A small sound classifier, trained from scratch.
Model: activation gelu, layers 14.
Data: trained on synthesized solo parts of chorales (CocoChorales), 39062 training examples, 59.0 epochs.
Rows from block 7 of a small sound classifier, named by matrix and row number. Rows with one number within an expert belong to one neuron, the router's apart. Each number is 128 + 32 x the weight over its row's rms, rounded and kept within 0 to 255. All counts start at 0. Numbers have three digits each. After the name is the row's rms in percent of the matrix's.
Before each expert's rows are labels from the 100 clips, of 14848, where the router gives the expert most weight on average: "loudest" is the band of the loudest frequency at the time of the peak; "top examples" is what is common among them. Only what is clearly more common there than usual is listed. The data: synthesized solo parts of chorales (CocoChorales). In brackets: how many of the 100.
# router: router (model.blocks.7.mlp.router.weight, 8x192, trained with AdamW), inputs 0-191
# up: expert up (model.blocks.7.mlp.up, 8x384x192), inputs 0-191
# down: expert down (model.blocks.7.mlp.down, 8x192x384, transposed), outputs 0-191

# expert 7
loudest: 250 to 500 Hz (76)
top examples: clarinet (100); note F4 (25)
router.7 115:111095167179123144164141133155151122091152194112058137132193150102138124127116108052131135109150173158135157108110104123142079121118072078130114126087084087101124163108108162111137138163172108118141129141105178130086119143079181136189168153073139096097167158137161117145114127115138073168102168129107121096150101081085177124176094130075131144094164083120126078134143161154142118087116145138131055143131092165177102116164123060168098098069176152134145133119171103152135141149120165099074105060080123102084127145177191139105103167089117153168070160124157080137181090118093178153
up.0 094:087123127077118138133168106125086132090129130146160121151147097093114160077102093086134150175064054142122141126174125115091176103124145098150093189133124134148167146149102129112089140069177166106051200208125093127112141164114154096101122176187145112159171149163112139136109144113098149141075094149120140128151196107164152139158139105179087112166143178117131133118130093158107126060085108161070183157135099168140083122114120159127127092138124178123115104128105091087113155169128154108157142079106108206128163173181104164111154087162140198124124131075112112111137152122218114156
down.0 098:107117127135175122139125104129120160163184154093177121144121173107075122167132099143176130105174157108209098127085140178182116187145128125179081119097196141133112188118143116200143076092141114169129184142137086146090110145126147086138173087113141143141137196068128128163091143125097080133067165163146122128118168106076087083151222141200153157129103126087087122120095148112131120132151113138145079093118164115143167115093101115144121106123108106121096130186169156116148140125093219133144166151091137127088097104140185186073074117164135119130137134147080119173158118139118165124
up.1 101:176145136194123107153161120112188110084127141165122141083120172102157105111146121111137084150124203147141144098095096099101070163122141127149098168076114134110114105122109141147129147166090186091181118142194085145146135188114203128183139115164121102114127124170115085169149092151166140094146120114098151091097111159053138110145196051089141141101182116165105165216106151154145161125155067100124144075063054127127127137182185122108108096120110114126085073123117107139145111151100129107135143117131086145081105132162158159140119116069141104171062087109106079145118124106154150144
down.1 101:086131071135155138137130087143078101194153109118170065131176142118192094124197154138066113106139109121154097167101180141175132111184156145085196128155120135101131113121101135122167152124121119153102091174109091163175105050169143117050118181158111172166074132095106125149090126142109188125151169146183096114115133106177097154103083114144194065124118178105107134139124094147146107171135154157129148191127153085161117174035140093088126116106120152104144164107152160149103116127185129144186112074148077119178093108101127135158140120130104121105184137143139146152124148171107142132
up.2 101:070144118086179102173211178155116120135140101090073129145092146184095139088141108105184067089126145149108177158098132137124100158156137084127140168100060170126174191134119094092121165116061103103130120124055170118122150109144106124137083112087142085144122156095153116100086119094116107133163172157150172089125134093138075117132137113142075096137143105181176108104080108170102188178090078091149134073098146089099117115178103131129085124129172148119104112146115145081124131112100134180128134154130125159070198150105119103102131161129133156168159127076149105120177109102206183117
down.2 092:126129149108127097109169154141171124156070125110166081088110169087167128146099166098101134108136101123098156081147145086153141103118065100108103088146115072109100046130150146173096133205149150131078179081150071172133167167127165139126126167153110160104112121105125117124093203180121086086164155192085114156118090108075114129111116134076158106118176115155118105125151080089104116176090212109086190150147042149085093168093107117132164169156121074109156137128144174132141115156154096135124071068162156104134169114148103145140125129099175097121127106147114091068154132129108144124
up.3 110:111100186111087087087125090076103128121087137128134180140107125122112190100133143111110076128135124135111155080116179136123086184152100111083198132130124164195118119139144118151102121048155176126141110092095108129108098106175147146127185118151147168130109094135110074167079148186158110121103156173104158152103122150100100152088109107158099116105158097103127085110133118104118151156173062160120125179141106123146155121139096140188204083134130134109180119072101168181092107119187143097170140161170139134158092166158138193122123102118195118122127159119024124150099169087181124078
down.3 110:169159129114094170176070108180127165169132103157079158095150132135132084080122150092108140156098163181136137135107097106077140092113110132119107165148123098113133121181176055120196089150104114165087131161124135104123161181159105080125083133155204170141205080169097142189218120136116127132168156094075141085165159089158135095151162151121127168130063123112158136116143128145121144140083138102142099160156161096141108177099137155184101144169123145160119116159179142104204074098115136102090100105077088116116102108117166127112124174125074079134121181122131116072129134153166114107
up.4 085:131124173143047156122183129049095100126131122115186137158123154137124107083118112098217174093096130098167135121141163158114118183158113091145091114104138147169095061144070074090095107108175080107107140125139131173156134115130125134119107209077110144167144175112113140116133187134079153105158167099111145124139063125103138119136176108141132150173171163076121179150130083095171140085091119144080143143112164168117141136128117101130134099051097114142111179146101147151124180053172126126111118103140196153121107135063178144107161117142121100106059129145141191151098100099137105151
down.4 090:118131130084087142131140125131125153111120163112105156103113174184106121139131086136136045138149124148131151105152145123143149093122161203095128107175105127101102158172146083071078081181132139148137114172112107144157150128168129107121106101213145107185186111085107092085149098096084101133115061140203113151167118128135147164193102094071156186098128155163096132153112178108164129110180159153113091136108184152127144084114120071091096170143143083166121195101131119099107083071101123038160138095164130128094156092125097154150142145108065133094166157106130129131162087109109070130
up.5 106:116141163121115092145099132112155119138123139140189115056118121142089104131096120120109115167131139151115133154103131192117128130147144120087110087125147176105131090111082157122058090157082149154154138116098118056085114073154128105114153158212152134177101171120063093155141105190136094061144114086157116137161085086119128121112178115115115137096162102083087188151077132083115115135093113120100119096134066103190136166110096072112095158202149073163134101155123142072149182142143184135112171165117133054129104150137122122144138068150114096123084090103120118187151173092140201103
down.5 114:073167178142140123131111123146107076122128096130045095135147167134147093178090051139128092069092089119132125160081136092120161073125137083134162102187099103096143150121108083168189152140076141138085097093119178129108129134163124141116117140095104172084109141194174154107138152095176117147148077151132138114087103165090068171101086062088096117125118123139124087096160125101130149122131144114107167090163126088100127086143152175099171115137066160119132131093117113108107131105084133183139158122132112096108078144156215170136084163169150097108134097099152133046072086154121103080
up.6 101:181125132144141140122174095117111115109184119158095169133121152148124086105121174073172082091160094165115106098127092137063116122105171109214169156098156113185106156093103080092141113172133143163164120133153128119157129166110111099179102136124098097100145133152147154152141113152153086145131199087056146143116127108122108168137135083118108134203165076158126127150097116163194115157087146135149097189087108151113178108186133111093132158112082153076083022156155147100081150174122142123091180164134141169097065126123157107194114129075135132148126131162177135138138078114119117097
down.6 101:147179133157125156155132092161125109132128135110186138182109094076135106110093123137099134164176132102140098193145134097159158126098163130130122166111130186151077155142107130099205127080076138130109127199149085192191098147163173126072120085145169119115109140120111105131164107084123170082214098173089095139136127123158178164109153134112135053087101130140101199216100130123081079123154063102128149135120114133095080173115132081154142116059093128131118173142100092156144214107139100169134088128127108091110134108150152139094136144101093149097178153158127131129112154164144163112
up.7 096:085137067149073157086097127123126111113141086119113123094142108106174136179139105133099152131124202131082112168140171170117140144091161175156156112106130158143106135078120160078110103131121123159118147126135195148169081115129066103155074153106122140178133130192166144076156093215114110158143138165093167190110105188113113089084165180175192128102119141108081107183142172179084127107084171138148169147168157110116074090142127126110084115144121137126121127183077153093148170105113108116081112059105124133117144140076114077118133123165079178098095121199142144092116116090109122156
down.7 102:123126173117132112125155068097127081118087117126197164096113128036128144108118124070085173111102079172148138113095110132152182112143152152144102120150111134131131117158085109090111134190153127156118134134068215093175179157095050161084164101137100155128120153109066096125106146135093164142137099143102139149141123117135162120186143079080134121169095149132121117130119112167153122136119137101148097151175119148056141120094160103102076141094208164123133137158105132160108116094070160133133091114032077082158184164170173155097126144106159142133114192126138106198141115123173093113
up.8 103:087142081145082120107118163142136163125144133181142174143137164100076094133098141107112132112136140135150110132104100097129138092229131148133084143130174081095158149076086101152173121138093159150161144096139149074147124147070112114188086169139142154117201151133143129102116130084090166136139145094093158104115135102110134131152066114119171142107151074130107145156102137138115121116148115162130139100161081107087058133116175059156056112082122077129104140130138057132117116107122079073141172133110132132139060053066126149147115158114126176097140104147135167070077097106226107065
down.8 100:174089125126143121134140115135054129191128108082121092056153118116175106102103096104190098201138104131123161175125118145119108157102077122140135113116137126145120126186082210111094160113090133136151111122119104140106123133196080155111149073176122087112120100128134163110114154149167140081163116112177041171107117159122083126052111119150099101116106114143093163127111094132124186086126183147093078101117150155149083154096120075155141113087120166134096066108094196131114075172157137150127170112087134195138179156126087134065154145128116092166161126138160145115124066152160167156
up.9 106:184116099073221215138131107093111162106163131142141119133210114104158164121135161183113111135119114116148111101129073097116131111142130164111165104144150098116147127101080106145117116160086096116140137110122106202123139155106186162086149089113103138101124083068124137131151083142160132132124127160113103116128135052170172081105118129147095118176098176085121117040146217121115129131170149154143100121159162129125107137142118216123071127147100114123145115131170147156149112111097079073124140145184163166204167107156116090135082094135148077058149174158129136069158143133154117140
down.9 103:164106174209109076133088132096160146166116198129153075058075128140117070182180115164163170090101150068110134137133153120176160109144108134138164108114123118127191124075115177155113137100144063100154156123148160078085153160140115105132133141078127095136134154166130050076086127128114116123136163161128144121144191113109151139130113131123096123148138126170122163145067147077192156087118133123169124145112129162159120146079190070166104145157165141148113171169124119109152140140113118180141137175176191161079132100142134163146122052128127112177112161081123141143170168187082135110
up.10 107:082111182125106129062154151111153154148111092111156096082121149110069127122114116152110121082107120147132104155122174118145145102143093149137124164146147153163140123144177098167097177120132122113120122120065110138152106155105089131185109108149193127096111135112178175026091096185135114160159150147174041088129191090100141143106117117126139142107177105096170071162071144160088112146117114112099121074121146098158091097096134143123169129183134138108098101123150113132160116133147105109185083141166113149132148105126105047128134209166179191060176136147122148078049152154117085129
down.10 094:143146158065062098092054104136075115121093099136189090154108119135144121125144142071103114133147140099120135127147101101126092145077142063107131149116169124181156066080143117162083132080127152160079139115135140182154144119127114151101152129112208132185148118091107130106144137135147108118155142157149131070131176143207129112142070106136122176151055096100101158181119112154107166182152070142092170153121105112132122176161113128121145150128104065159125164128153057155112122097210132048130153137169108121156098071201148094121160097127079103148163121100114161149141152126106077133

# expert 1
loudest: 250 to 500 Hz (74)
top examples: tuba (100); note A#3 (39); note B3 (29); note A3 (28)
router.1 097:142206102133158109102109134115141158142112113165150162084085111132148125146134120155134112177128095150149179212177168132108184118196159152177114143181145099160078131142167099173136145077153077075125079116141095118137157084146097127129108131148048110104175101095087057146138116170086153163128090097120101142134170148157093163134158112173125109167111125128172081107124109094086109106132116144136178085128173112067155156098138130133159102171051108175126133109157157088131175135190150165165162155168153119147159142087081112160180120101158129147102067104071117077115110097124117079
up.0 099:160117102144147131156120099158127102044141147113089161072129092116116163129141095162198124065144141139104127119172096115096166115182064131126108169134119131153120081117088092086095139091118074124111134107202166120135118120165134111108137153080091081159127168086164076132164133126048096113133106108106116173072144133127099134118148119098097195172106071133087137168087109125099192120116095134188132114167196134115196087125163135143094174126144177090201136146130149144116141118154121088119145159130175147095090090125089123142099107061145198121083105134083153109134115140137189073
down.0 104:129127113141192139142157106127134142156096150166177125133091086113105162094161116135147203153174119120176160164142184103143145130065170096129122095136127118158118192133076057113184078139163128095172103090045183109144069114076113152124106154112208110096083095118118163119164115126156156154132071146135120116134135105123109115182150139140156048123091141077144096099144136151064127178110144103119168160124145147127115123215115097106133127150070141116158141174087176139122138124114180140176199106130112117151126136119085139126099109149160132077075121152086124158102149049175136126
up.1 109:106107081227113073111125119074148134109054096108119147149123139100215109086135123123112132122148167113094125093137133168141104087127134116166122167165134110084081197104101147084185120157130151110156095107096193169080143151101119109140098141145166069107111134135180129145033119142113153104102174155128107162165104152057172155177136147144163221144111108156116138114131126111144148160105133103168124086096123150109109124135142122189119140107076175138127158150100109135172161152093120158068136167138168188134144124135162093104169152126072119166153095152129098077169089083123174105
down.1 123:117103146107114070120145131111124148124087135120119120141120140129118149145169131087123112108064123113084053166085094146140108072094169179095096131121142226128168097128109144155123125110108107087161104097085192133168163139102173095101164091170122113110201132090139082155115127117129055161126151116133132176151090137134173095123122091099162182161146163097125117142113084118069123133082158141146094138125164104174133054165093136112075175211208154153105100102158082105157161086147153164101108103132139116165094121131161072095106169130106117172105101047119148125108119124094065133
up.2 118:114136176190102108113061155165154097076077120084140126173152125138090120160131110115142163106183199134095184085128127102159135129149118115120140110147101117133088095100178127179103136157130113075115112095127204129120153119127121126044107107060151133098120120111149069127110169095169110114145084174073163088096121146147162105108087124167091164116110084144100124076192143188181109162195127113131107139187137109138102149172088146133153107148119163154146106114094120142075107102156129197163134115145143058113112132160125177171125119102160163156110212112064141139111104197134140113
down.2 103:088069189105208150136127136137144150132116166105079134088104164149115081116120130148120162087092103168163142133150148152087166105043178089109027185134112132143135121102115086137103106161069105128118125061107093173123125136115121164123089158171126100084145128171129170138117112210085103136132088118126125123191101127146160131115145136159183141184139118101126113103138145106176089140080110099140187064134100122102132124115094133084179120109106093143131110133137094142152139094132150035149137165134181109135087147157158089135138054148091109144153072150194088113125104094079142152
up.3 116:102120090103086155129136153146103112152061103081147122116157136196101111130112168076106136120085100107143147130146058157121113063136154171157055133136133097168098123193091086109130127102162199133105157062049133118137070119195091170106114131162164120137109167126109120133100132164123037062137151112151089099145117119163108129139158121128125161146118113190106133151113093171104127124096186163081147087080083185123112154111165150129082152156116132118191143136137185097164117090115139144087101137128161127173170065157151080175138121137133153104065096160083141152133088164120116140
down.3 105:148170141147074125146153143067150103115046101136102143131122141144093099126113118081135080147127070159176187151145131092053148166104122098092145152138180108083143148157181132149099123103082098103157081111119041089096165085203167151134092128131114134163124094161171106156143154102111110075103110129128193092159098138136137070143141096097105130175120158142143052109160081093170096145116080057192105211098133090060145085126140143164156136137151149175154143106113119115095133110170121123115167107112133115145149120109102138098096138115111131175109171131181143106093087127079153140
up.4 095:129159088123084112119104102138119117154144127107102148150141162106169086108087193136132102076156092111137179154099055157163087171118181131157112085148151114185089116161137115124159179105095160123072092153124145155121167148130174072127130145143060147094138168084121176140125120082066143073112142174096173097161119154135167100155126114080108180111144132142126130139120180125065082108152134115083121110112049186092160108132078121102139099087062169101090121123061153112144115119106106150115125135115168086145078108174138108124140086089125142139100164120159074150207122156083197088
down.4 090:153137140137173138180181147190130135151140098128128129142081141184108087110106084093207073106119126167162078124129169206038143143126126110100137108131163176114125131134131123109137162156108092101165107121124120103114189080129125106075105165182189136110167163196147124141133138116100114130143118086141127123110130084117160107093119160090118168149113092167144084131123093117113123115083186095090073107110106116140177149205094143092191085087094058090108178156168147089102112138158185075125191127140200119130177144159144128106136123156162087161132122113080110118129147131168121082
up.5 083:159121147098119113178149159085115111086074126080124102155146117115073190108097116138133141126144149138112125118101163096097143106092179119089149137189194133141151128060172161093177146189211099159123118128175170103184181154084151094104157136103166182125139163144097105109119104146191140115094117142142113105126124152113165149146089162150114102171077120106138125118170113129219174092130170149121135166100111151128149140128170163026121128159090138126155123117119111138117049139084075171100109130098098114161166052087085108157109166209121128142142105125143157115095107128091156109
down.5 094:049133073137119176183160134102170146154152208094092154083200154090144064114110154151086149170133112097181076119068138162093102158079079113095182105078133163098133112118124076153130090113119158136177126129100122118123099094092064127118124143157148132077128145090123115103146100144145094159064152145178154140123138141163085109177154060154156187114124132126098130147156149172132169088134146177159152112117137161117157088111087117125134111153155219096220147078130116133119114138154118114107166155151130139109158138076135138101096140092111172118114137100149096128160138065088096093
up.6 096:129188119109137103159128131074124177076136136089106090185068168104109039146122201137103185106154109141144130156131125140144116119157191134091131130152169187135111070137160144123140124169154073127151164099171067099131149135151141138127126073107102122178140153157140123211195088151149116056128114175120200116126125159049180081093162124120100151131151127098144128100082122157127115201119124091107056149111115139145084096134080106177105179120109120171113093134091193101113118153128159104109157145148185108140123126105084150157129077173153120108169119103146128085114102152146138116
down.6 091:163131155195165161110146129142174147102139117161145120112146049147110169130156068109202102053136146144188101114145081134145144075171106123147127183112124106185135058122096129161085103094074184110165120160132060154108092095106115149164121176112166139089153151139103140148111118124115173166159142129047149218151137154166138165153201148161043104084134144146131138113094156110096122131152113125094148103143093179069152137147134136124212184130136124108106179116116125085167115119157152158093082098135157138142108130179135094136098106102109105167160147132141140105122135127123082164
up.7 105:133151176161102141059122149084137077090070178090099135102102136043120105167099093114126160132112178108110162136127116160087139145117120104164087148085165120150130180175093118166116108155147102103082141212108111083135120174081194100133148112080171123115099145130175134120144132100163179112163169133132111146073124157174177128151111106190071128111167133138105167146131162114138207155069113091127112127127146140161119108192064139154121125176123158093175120072157149130126076169138130086115140104108160169102130086153107149116035094102124137144125133124069074134093140128157110089
down.7 099:149156102124225142078090180119185119152091123146112097092147100081148128067155132145148105185155115119113159063123158157211184117130152123113084104150118188104116137121172126085119150113132169117187089178069138120114112118101116137172182080190161102125147042141120157099090180113106106088124105117158127136166189094139100118103143137127159150101099087111116099142182087138142167103146143162131124125138175126074221091090152174173127134164089157198134098145105119126126134156129158115099123116076109146130152158149119104140114104089133123135071087078133123134122081126079177122
up.8 076:105148132163080179082183139128110178116155153130153144172173131093130208115130130122096136136137130116105185128114093109136123140096070095132062126092144139077097119152186102100125116155107107073104154165168190131129116102109167154150116080094181180102175135136128126108129111119188112144107160085154155149112127092093099073115104112157115124157101121156105139098154142122080080157165099069110191134094057229160127121125162114119137122153167168124162122125028141135129079089167090135142088086121095142143054106113117133182149162182161175119106157125149157085132076152145147131
down.8 086:100103173121092113128229144111077135113107130117157116163154168148068114065139076164119126075174125097095105114129131156130091131121140120083123106129111115108168093130144142137111142153130145154195117109092145071147084115147092079192071143111160144127110130105135077172149101141140100103154156089166146162132102096135170063130153102089139098125139122182143136112145161120190118193123143171085149124182148106139125093148100127129177086055135161168161154113133132184112104103114117084087104154161152143142123107157109153066191109154066118154062089150193121100216113141171123073
up.9 119:130122092124160102042100124095140106074160104166117117187154149151077111117139150153089165133155133168113048128134099130133098091123165135165145112115161147112078095137184094102123157123077159126178109097165161122146095132081132103142164107137142119170152120101125140097142142082163161162159088097123104169081087127169141139105079166071202122156098092107166140099153110149110155049143185159108158190165140148137112124082149128150132105122195078103093099084159119118092164118077147130124116125112164069157144080106173150119094167116155108089168154067129123199094107181104080081
down.9 098:155145144056117115127115132119098087144090117083137176138161124087172131165137186112129123094181153150129187144135130156186202125194115125107148095079078135187084138161070154173123148095208083116087106150100119124136125066189086126119075125181116136142150150129088086154150139125158129140086112144101111167084178077082094142145033103125090134142132130148167110131120184084172134189147094120110169093095109123135153101120131133182166148134132093131137142129064103090082124087170175068126142095102088079120162117122163106132150137080140110134118135125099116159134067100135131161
up.10 089:111108136076130062103108150104123124155150143167089121164121073174130149133161087116170141120095175022175124091137156099123112142049137116079163194115074164148166170102156171142102134106120153129128065160101174146113064133167126126115113123118088156124110100124064099167136152161175193079125198112172148124115137163142114119140134172114088120099132137148089113097169090113146106138134157138093200132090052106177154131079078109174147141141159116054159128147135128084128116077116108115143110096101135097065148142130142148161167117150096081123148073114115136147171128136156070154
down.10 092:103127161138116115086143123105096094168109118133106136109100147147142211110161154135162117144179123056147184156124098154121134103151128153176144146085152119150132043147134118123165124134123092057118118147149102118101154082167089097153101190097169145059143212122138154104079110151116093153102122170125094172073106163189132153127115083161148148094152184041196111122120148184117120085112134130149160116133152087085164074161173098132138121116116128048152120142112109154147158108092147103108115127147136140110143113130137094083046090105103191169141111167084114125124184100149188134

# expert 5
loudest: 1000 to 2000 Hz (55)
top examples: trumpet (100); note F5 (39); note D#5 (34); note G5 (27)
router.5 077:133105138077082131123098173165110081121083172153136107087141177131095142151147112089107099083131185105145113084077155115088117156097171089140105107137139080108165120133107142115124147153148142136099155162069128147099100115191133129137083090172152168194110130181141126123115163176189104130146098085118206124171093177091167145135093169100113161159128150122114089150137144114179143093100134091090139166121122122054092120111197138094123201143117135085058099134064091154110177130100101149126136201077136097135092076096114095105115127158080087133151166124142152204068142129133110132
up.0 112:141117109090106132048115182077091086134150107158159166190133147096189122086138105134153103103106138127106098117115146105138107182144136084118141175102127153101121218124121093081118141127156161150096034133088166069076165155111064110112145130137129078118173084109091144082126124123052131112111100167125118103196119130134157201139116105117150100152124057123146108132169132179160116153151169084137143144123145173184144127190084111166106142147161143131140123085145140195114162183142111106090162128169057139161157088105159136136148119158116114077137135132185172112137078127119108168
down.0 109:070137114148134164157108117142186134158117145183124115113150115170160133128110153174079110174096094111174100124096072121136185128132100153120069113079111109128123100101136105169122144126102076080188111094152116115134128100114115121179108138184112128152062077108131114108091182122139108115112109161070056094138142151118086170124113142141093125185139090132158130080097128100161168057110192134135149142048074111145147090120097116179147113158176143117080077074094121057176113195077063112122157146151120133080059104073143095144131148091139166158098142137139161134118096135127102164
up.1 115:124139095117046122143145090129160165091093067078132115113127117110151145123180154090129123091152183175149139079108156103100090094196095155088134135138126143146190123088148199161159132187149149097141089113104144106141179189148040151168172083184103098068139128180122153097120161123088121129122130163154097142158172084133109106117141107095125136111105151150183161135087084090135117128100147091153124121099119177126135179155078130082134123136079147156093107136151182143155147127139148118139109152077128192113103173081068085104138121123142174198137078111146094148174144184183107124
down.1 118:151143111163091115118086099129156092121152087146170135131151112147090126113143127085124051170119124160098153128121119121122175148090190109143113163146113125123153175138120145192114157085147162101125120139172109128159081164153123131105102102162134142177153158118154141153084122114110165125109090082120152092135075140128165128070139128176162147168067125121069043167177130116124140174211122119076136082162115182161166167135163172178110144178137075156121116130085096162124085145070083121136056039107146116111147137092104194075130112144082131075112172104106150103107159093146068117
up.2 087:132185154148097163136135076143112164148133126093125101132129119142136133164145145084157140128174098130113164120135144068150138113168153175140137117169096111095087129106156089079175118150136101100103084125132177109124135160125110128126146133100098130197129145163060173110143096171131113130046138157147101126067148133164089105099174150101129076164142110166139115115089178106146103130178122155111094169163172101108124063084185136155108098064126228168193130138132102099091072144154089126121118138120097110230094170159164085071141118142104110131120075129124128213095143115127087183
down.2 091:123124143141146154162156190175111092112144130101124118120144127107152097116070119120101148154203175153154093136129120129152172122190091107153191079154095154109124146072098124107113147148084078113114189093091090137116165134122111095131093155116077107061143097072084130088162119189110162137137182156109168146113166059135109114125155116096208156072117129138067175097187134143142143134148119159132211074105164138169093109142123099170152131071184140138151099084175090160144115095090165130137131124120118124103126146117067106167087126147114175147153170162141100123185074126084170098
up.3 106:142164066071136134139170185082114124191076165086142156085089094094132151088111075153158124115127110122130094133138131148173189139122155108121116125181078103139146158156133099066129121170129114070132086120118149184129157160139122105091120199126133061165153161120126170080111139149108116114104208113111128175112108188107141110152134179102174148130152070138181080144086132103118137148117166124190108119087153154084116117144122145135088133124112145097117118231168111136159142106070092104097123171181097116111124103184154086089085147195155110087168102124115121153127103119130072173
down.3 125:151147152157207122116084124144084102159121179112086145098096104118095159131143128189137131181117121086164128137151120120173161107100103122113182111130161178134094127111101131123159168100106082137104203194107148173124190104112114101194105111097101111111128077098119056055181120108104049131180115106173124073134052125091057165112137132092110118137201154079130088126113117114098151135089161150094191118112173109154124128115151069126102123155137120134148107110078213114134128144140158110169135125082107154112164131084090135139118155100129073142133155142119156122145125124142206158
up.4 105:132115099144148155121156177129107108081196147139135131169159112103174132123085158123211075059135134077167127137133155158111124073134128141144117175169114134165122118105101080125150098149111057123163091138123170108094106093177139115063126181127148092074121135126166092075106094137104066070133104115130076182146218144144129131096139174107148158124103062089144166157122185199096131143091146126144159107165106134190144216093129131044131116142114171122087134105140136136087108172131134136180123113162102143124160112139158138145116177060122113111126096127110152139163164131150175144
down.4 092:176137143157149131178200135120076137071094142134092104096087156166114136161108129137089143128070176143122100133134088112189131137104149152143085136115152111075136114128109115095130103068170191095127125095160135173082122144138139113164119163088121121150169126125091173093162137219105172132125079114073074128182082123091199124101124130086190159112116135160153123123132128093090148135178170105072108125133158107145111142131114136098106127072125144135089102092146232146088070157088141222145089076175135149120111086088114138102110117100081126090155127102139121075122108147131116176
up.5 090:124171114136180067156158118102075099083133105043163100106057127129167124139176153072205179152175159089136146122170149190138119153098114131142165132107174147124033139096145142120122149131160112133081112173186142207091151155096152132142139108107099141106159109188154153128144087167112133107132121120118136108093089079127145147094136108108122107153103169123169100150145077119231133174139177086113094118147144112095135146150114157115111118157146131086106153111168142210131139150110097132125131126031136076137121142132124132109118098089110170122138120100105135115075045121160146109
down.5 092:124119156127129110084076126075098149094161147196141104133095117165180118132123122079101110165170111166113113075140135095157123109122105129084098180080118130172128102165113157171145126106114098093107190153142193094196185140106142161099139127091182132136139128078105123116147151131174106162223133194094145099157118181087112079159107093192130065080072075209176119193098138116101118173165153100158151126119161106115141129146130096093168134143179141104123128137140158091138145107135074135158101064150105127099101101134112111123174120190117109130097128141156081107121139197105131102
up.6 073:147159044185171073129171122087120123135094125172123165146147075156132186117160146144093128132147085101117173119122100110148118139124167128183103117112116179151180072031180101167167085130055155092159106073117122056148188087144147147123140086087111098145087093141139152107128095101154157170140114079148127219072122155151084142122114113106140120155127122108118132158101116184188116136120139083141103110129146121095174166131142132110114138093145123175090161153120052123124177122151167164126129124153128121127096127144138182089098078076111139163160145118145088142168061080108117135
down.6 074:100108139097073197119120162091088145128141148082158173093073158176157153097095099141099127085132118111102157099133083153128108102108133110169111082138102116123128161075126093096122103090133110110204075135065082158134206143127097152120108103136126087106090190112184143105148164126114162147147162152193086090079127173081126117147152164163124124123102134081131167172117087171099147133115101128134152154106159176127122035123090156133185157167104120121161076181168152113120188153181160120106114108065139131085058149171102158143114100112130147155080132183158126126153137184130152154
up.7 107:125058094088197119122106118106124099110196128115171115150136117129083143091148175133124141120158155171178118073088125101079088080135087158127135168108155132182126150165164117142131160129088116157158213143132058105180202120106110164125140103137137136078150175132093109131183075093169155140113125160105129122125138181136142175150093080132083084100127185159111129147153138098168115081179058090095100079135173125093185087135132147158107154133087083146109156148172071177109117168133144163144135167094173134145126091063097125138183148144104108117099070160105162108138116156141137105
down.7 097:188133153098162129122095149150092129184115130131106119115139144096138185126066119156108112127119111118135138163120060126203121172157203149138116136150121158119118119177133093091094135119167075157126122079061094112063069084091121153069132176148143101158083137143119167144077123099160145196129125085118117088098066164115130121078102142153114125222138188061166106119088121139118093140129178174094114108109158145144154103131105096096154199181123156097126101147147117108143222139114094080150120152136178117153137159153128132130080114085137127125148075131194098159134124169150141152
up.8 098:084134099099163117131138078179158088116189132131177107125110109118145170160167161128091124137123149117144144194158111124190125077156130150108119113147164195163117138099091115159164060137108202188144187162185138099176158165106104112043141106122078174151174132132128103130123076088118155177145133070154105103109112141137083172125148158118137138152084128172108148117062201177123162095146104147083141137080144137156095080154166103108142153138110176115167110118138087125129195113112112120077141142170088178131160200165143096067157098115170120144115141084134148106103140131125105168
down.8 098:103124155148114175097153065100135154124103081113159135117165188123150118096107083111210121095033124172085132113126140131140091134115126077172145159122167101070133139121176175174161109129153115078216110104126140078103195165137135159110180128169116156150126136137117107137137167127188062159147187134123141110137183161104197159111137132066174123095118099143090150081120122180090189157123138173100104126109090089122142112109138113098125130103180067169147149136057170125121125102079130119124066131110145130106162140158125212078126109143119106147131175135133152106132083137119112112
up.9 078:090200110095185161163183153073129173092088150103120148092097081088130125138128104113150123136108103141121144118135081157148142082138070172132158199127116119175126110124071106122122147115121203143160200137101155093184143104114135117176117145115115113156095063133193080131123168164123142107138156095135139156061143085162114158138101117096173121126117103096172084106149150046126154149126153143111134100139166145142099149042078147082149162131169094144138133101165135080108185121132043140080130109159171165113129116106111098183094124132179125138147090116124059092122122166070130141
down.9 086:173106109111184082128091122143126100168130120185122112121133108115169131110131137149140171048189173131117132098114162151130143130103141106072117165114108138096073161096193116140128089147097122163152110162144124054131118143110154151103166108147132101173074159138102098136116040141058139134147173218194125091088097164213151152157083096180114129125159161073130153092149145116144094155126126165209147127100160115144058110126153162114190108127084156152199114064111154160159139097129134150124159135122150156097121126125107091086092128091144096097113112098093064132124142129134101156
up.10 099:129125095118153078116136093095136108122096147121173105138117101128140168214142131114075187150218115153134138120095101115126123077119054132135067131123122177070076139137144095182116131158099128109151159147145204140134138153137141113058120106050136102120125122135137137065147122161108147162120111177142152179110164112119112073114133157175108126141134144119141130101135168115156062138124084088135157158134163113065133066046085108139156125128161083200063142169132122197136123174105182106081133154134103136141142152148157135145118103180184181139174094139102153095144177139118152085
down.10 094:089092124179110142133106116145112116119149128100137144180114141137094152106193110117153084136137105089114128065117082109197056112152109081100175138130094144110161160171159109133115077111101106161118182151126088121121128107089126127155148173085066083109108113095150147107109109135097153121088092058102136139102146164089118122126191143166156129152139088135082124184162113127128178093143096140136125074167110164117122173149145073086111180055188195131155150170073113149093103140092119140119136087112135169167165126172095214135185168183103147104092168164184086097105106097100147120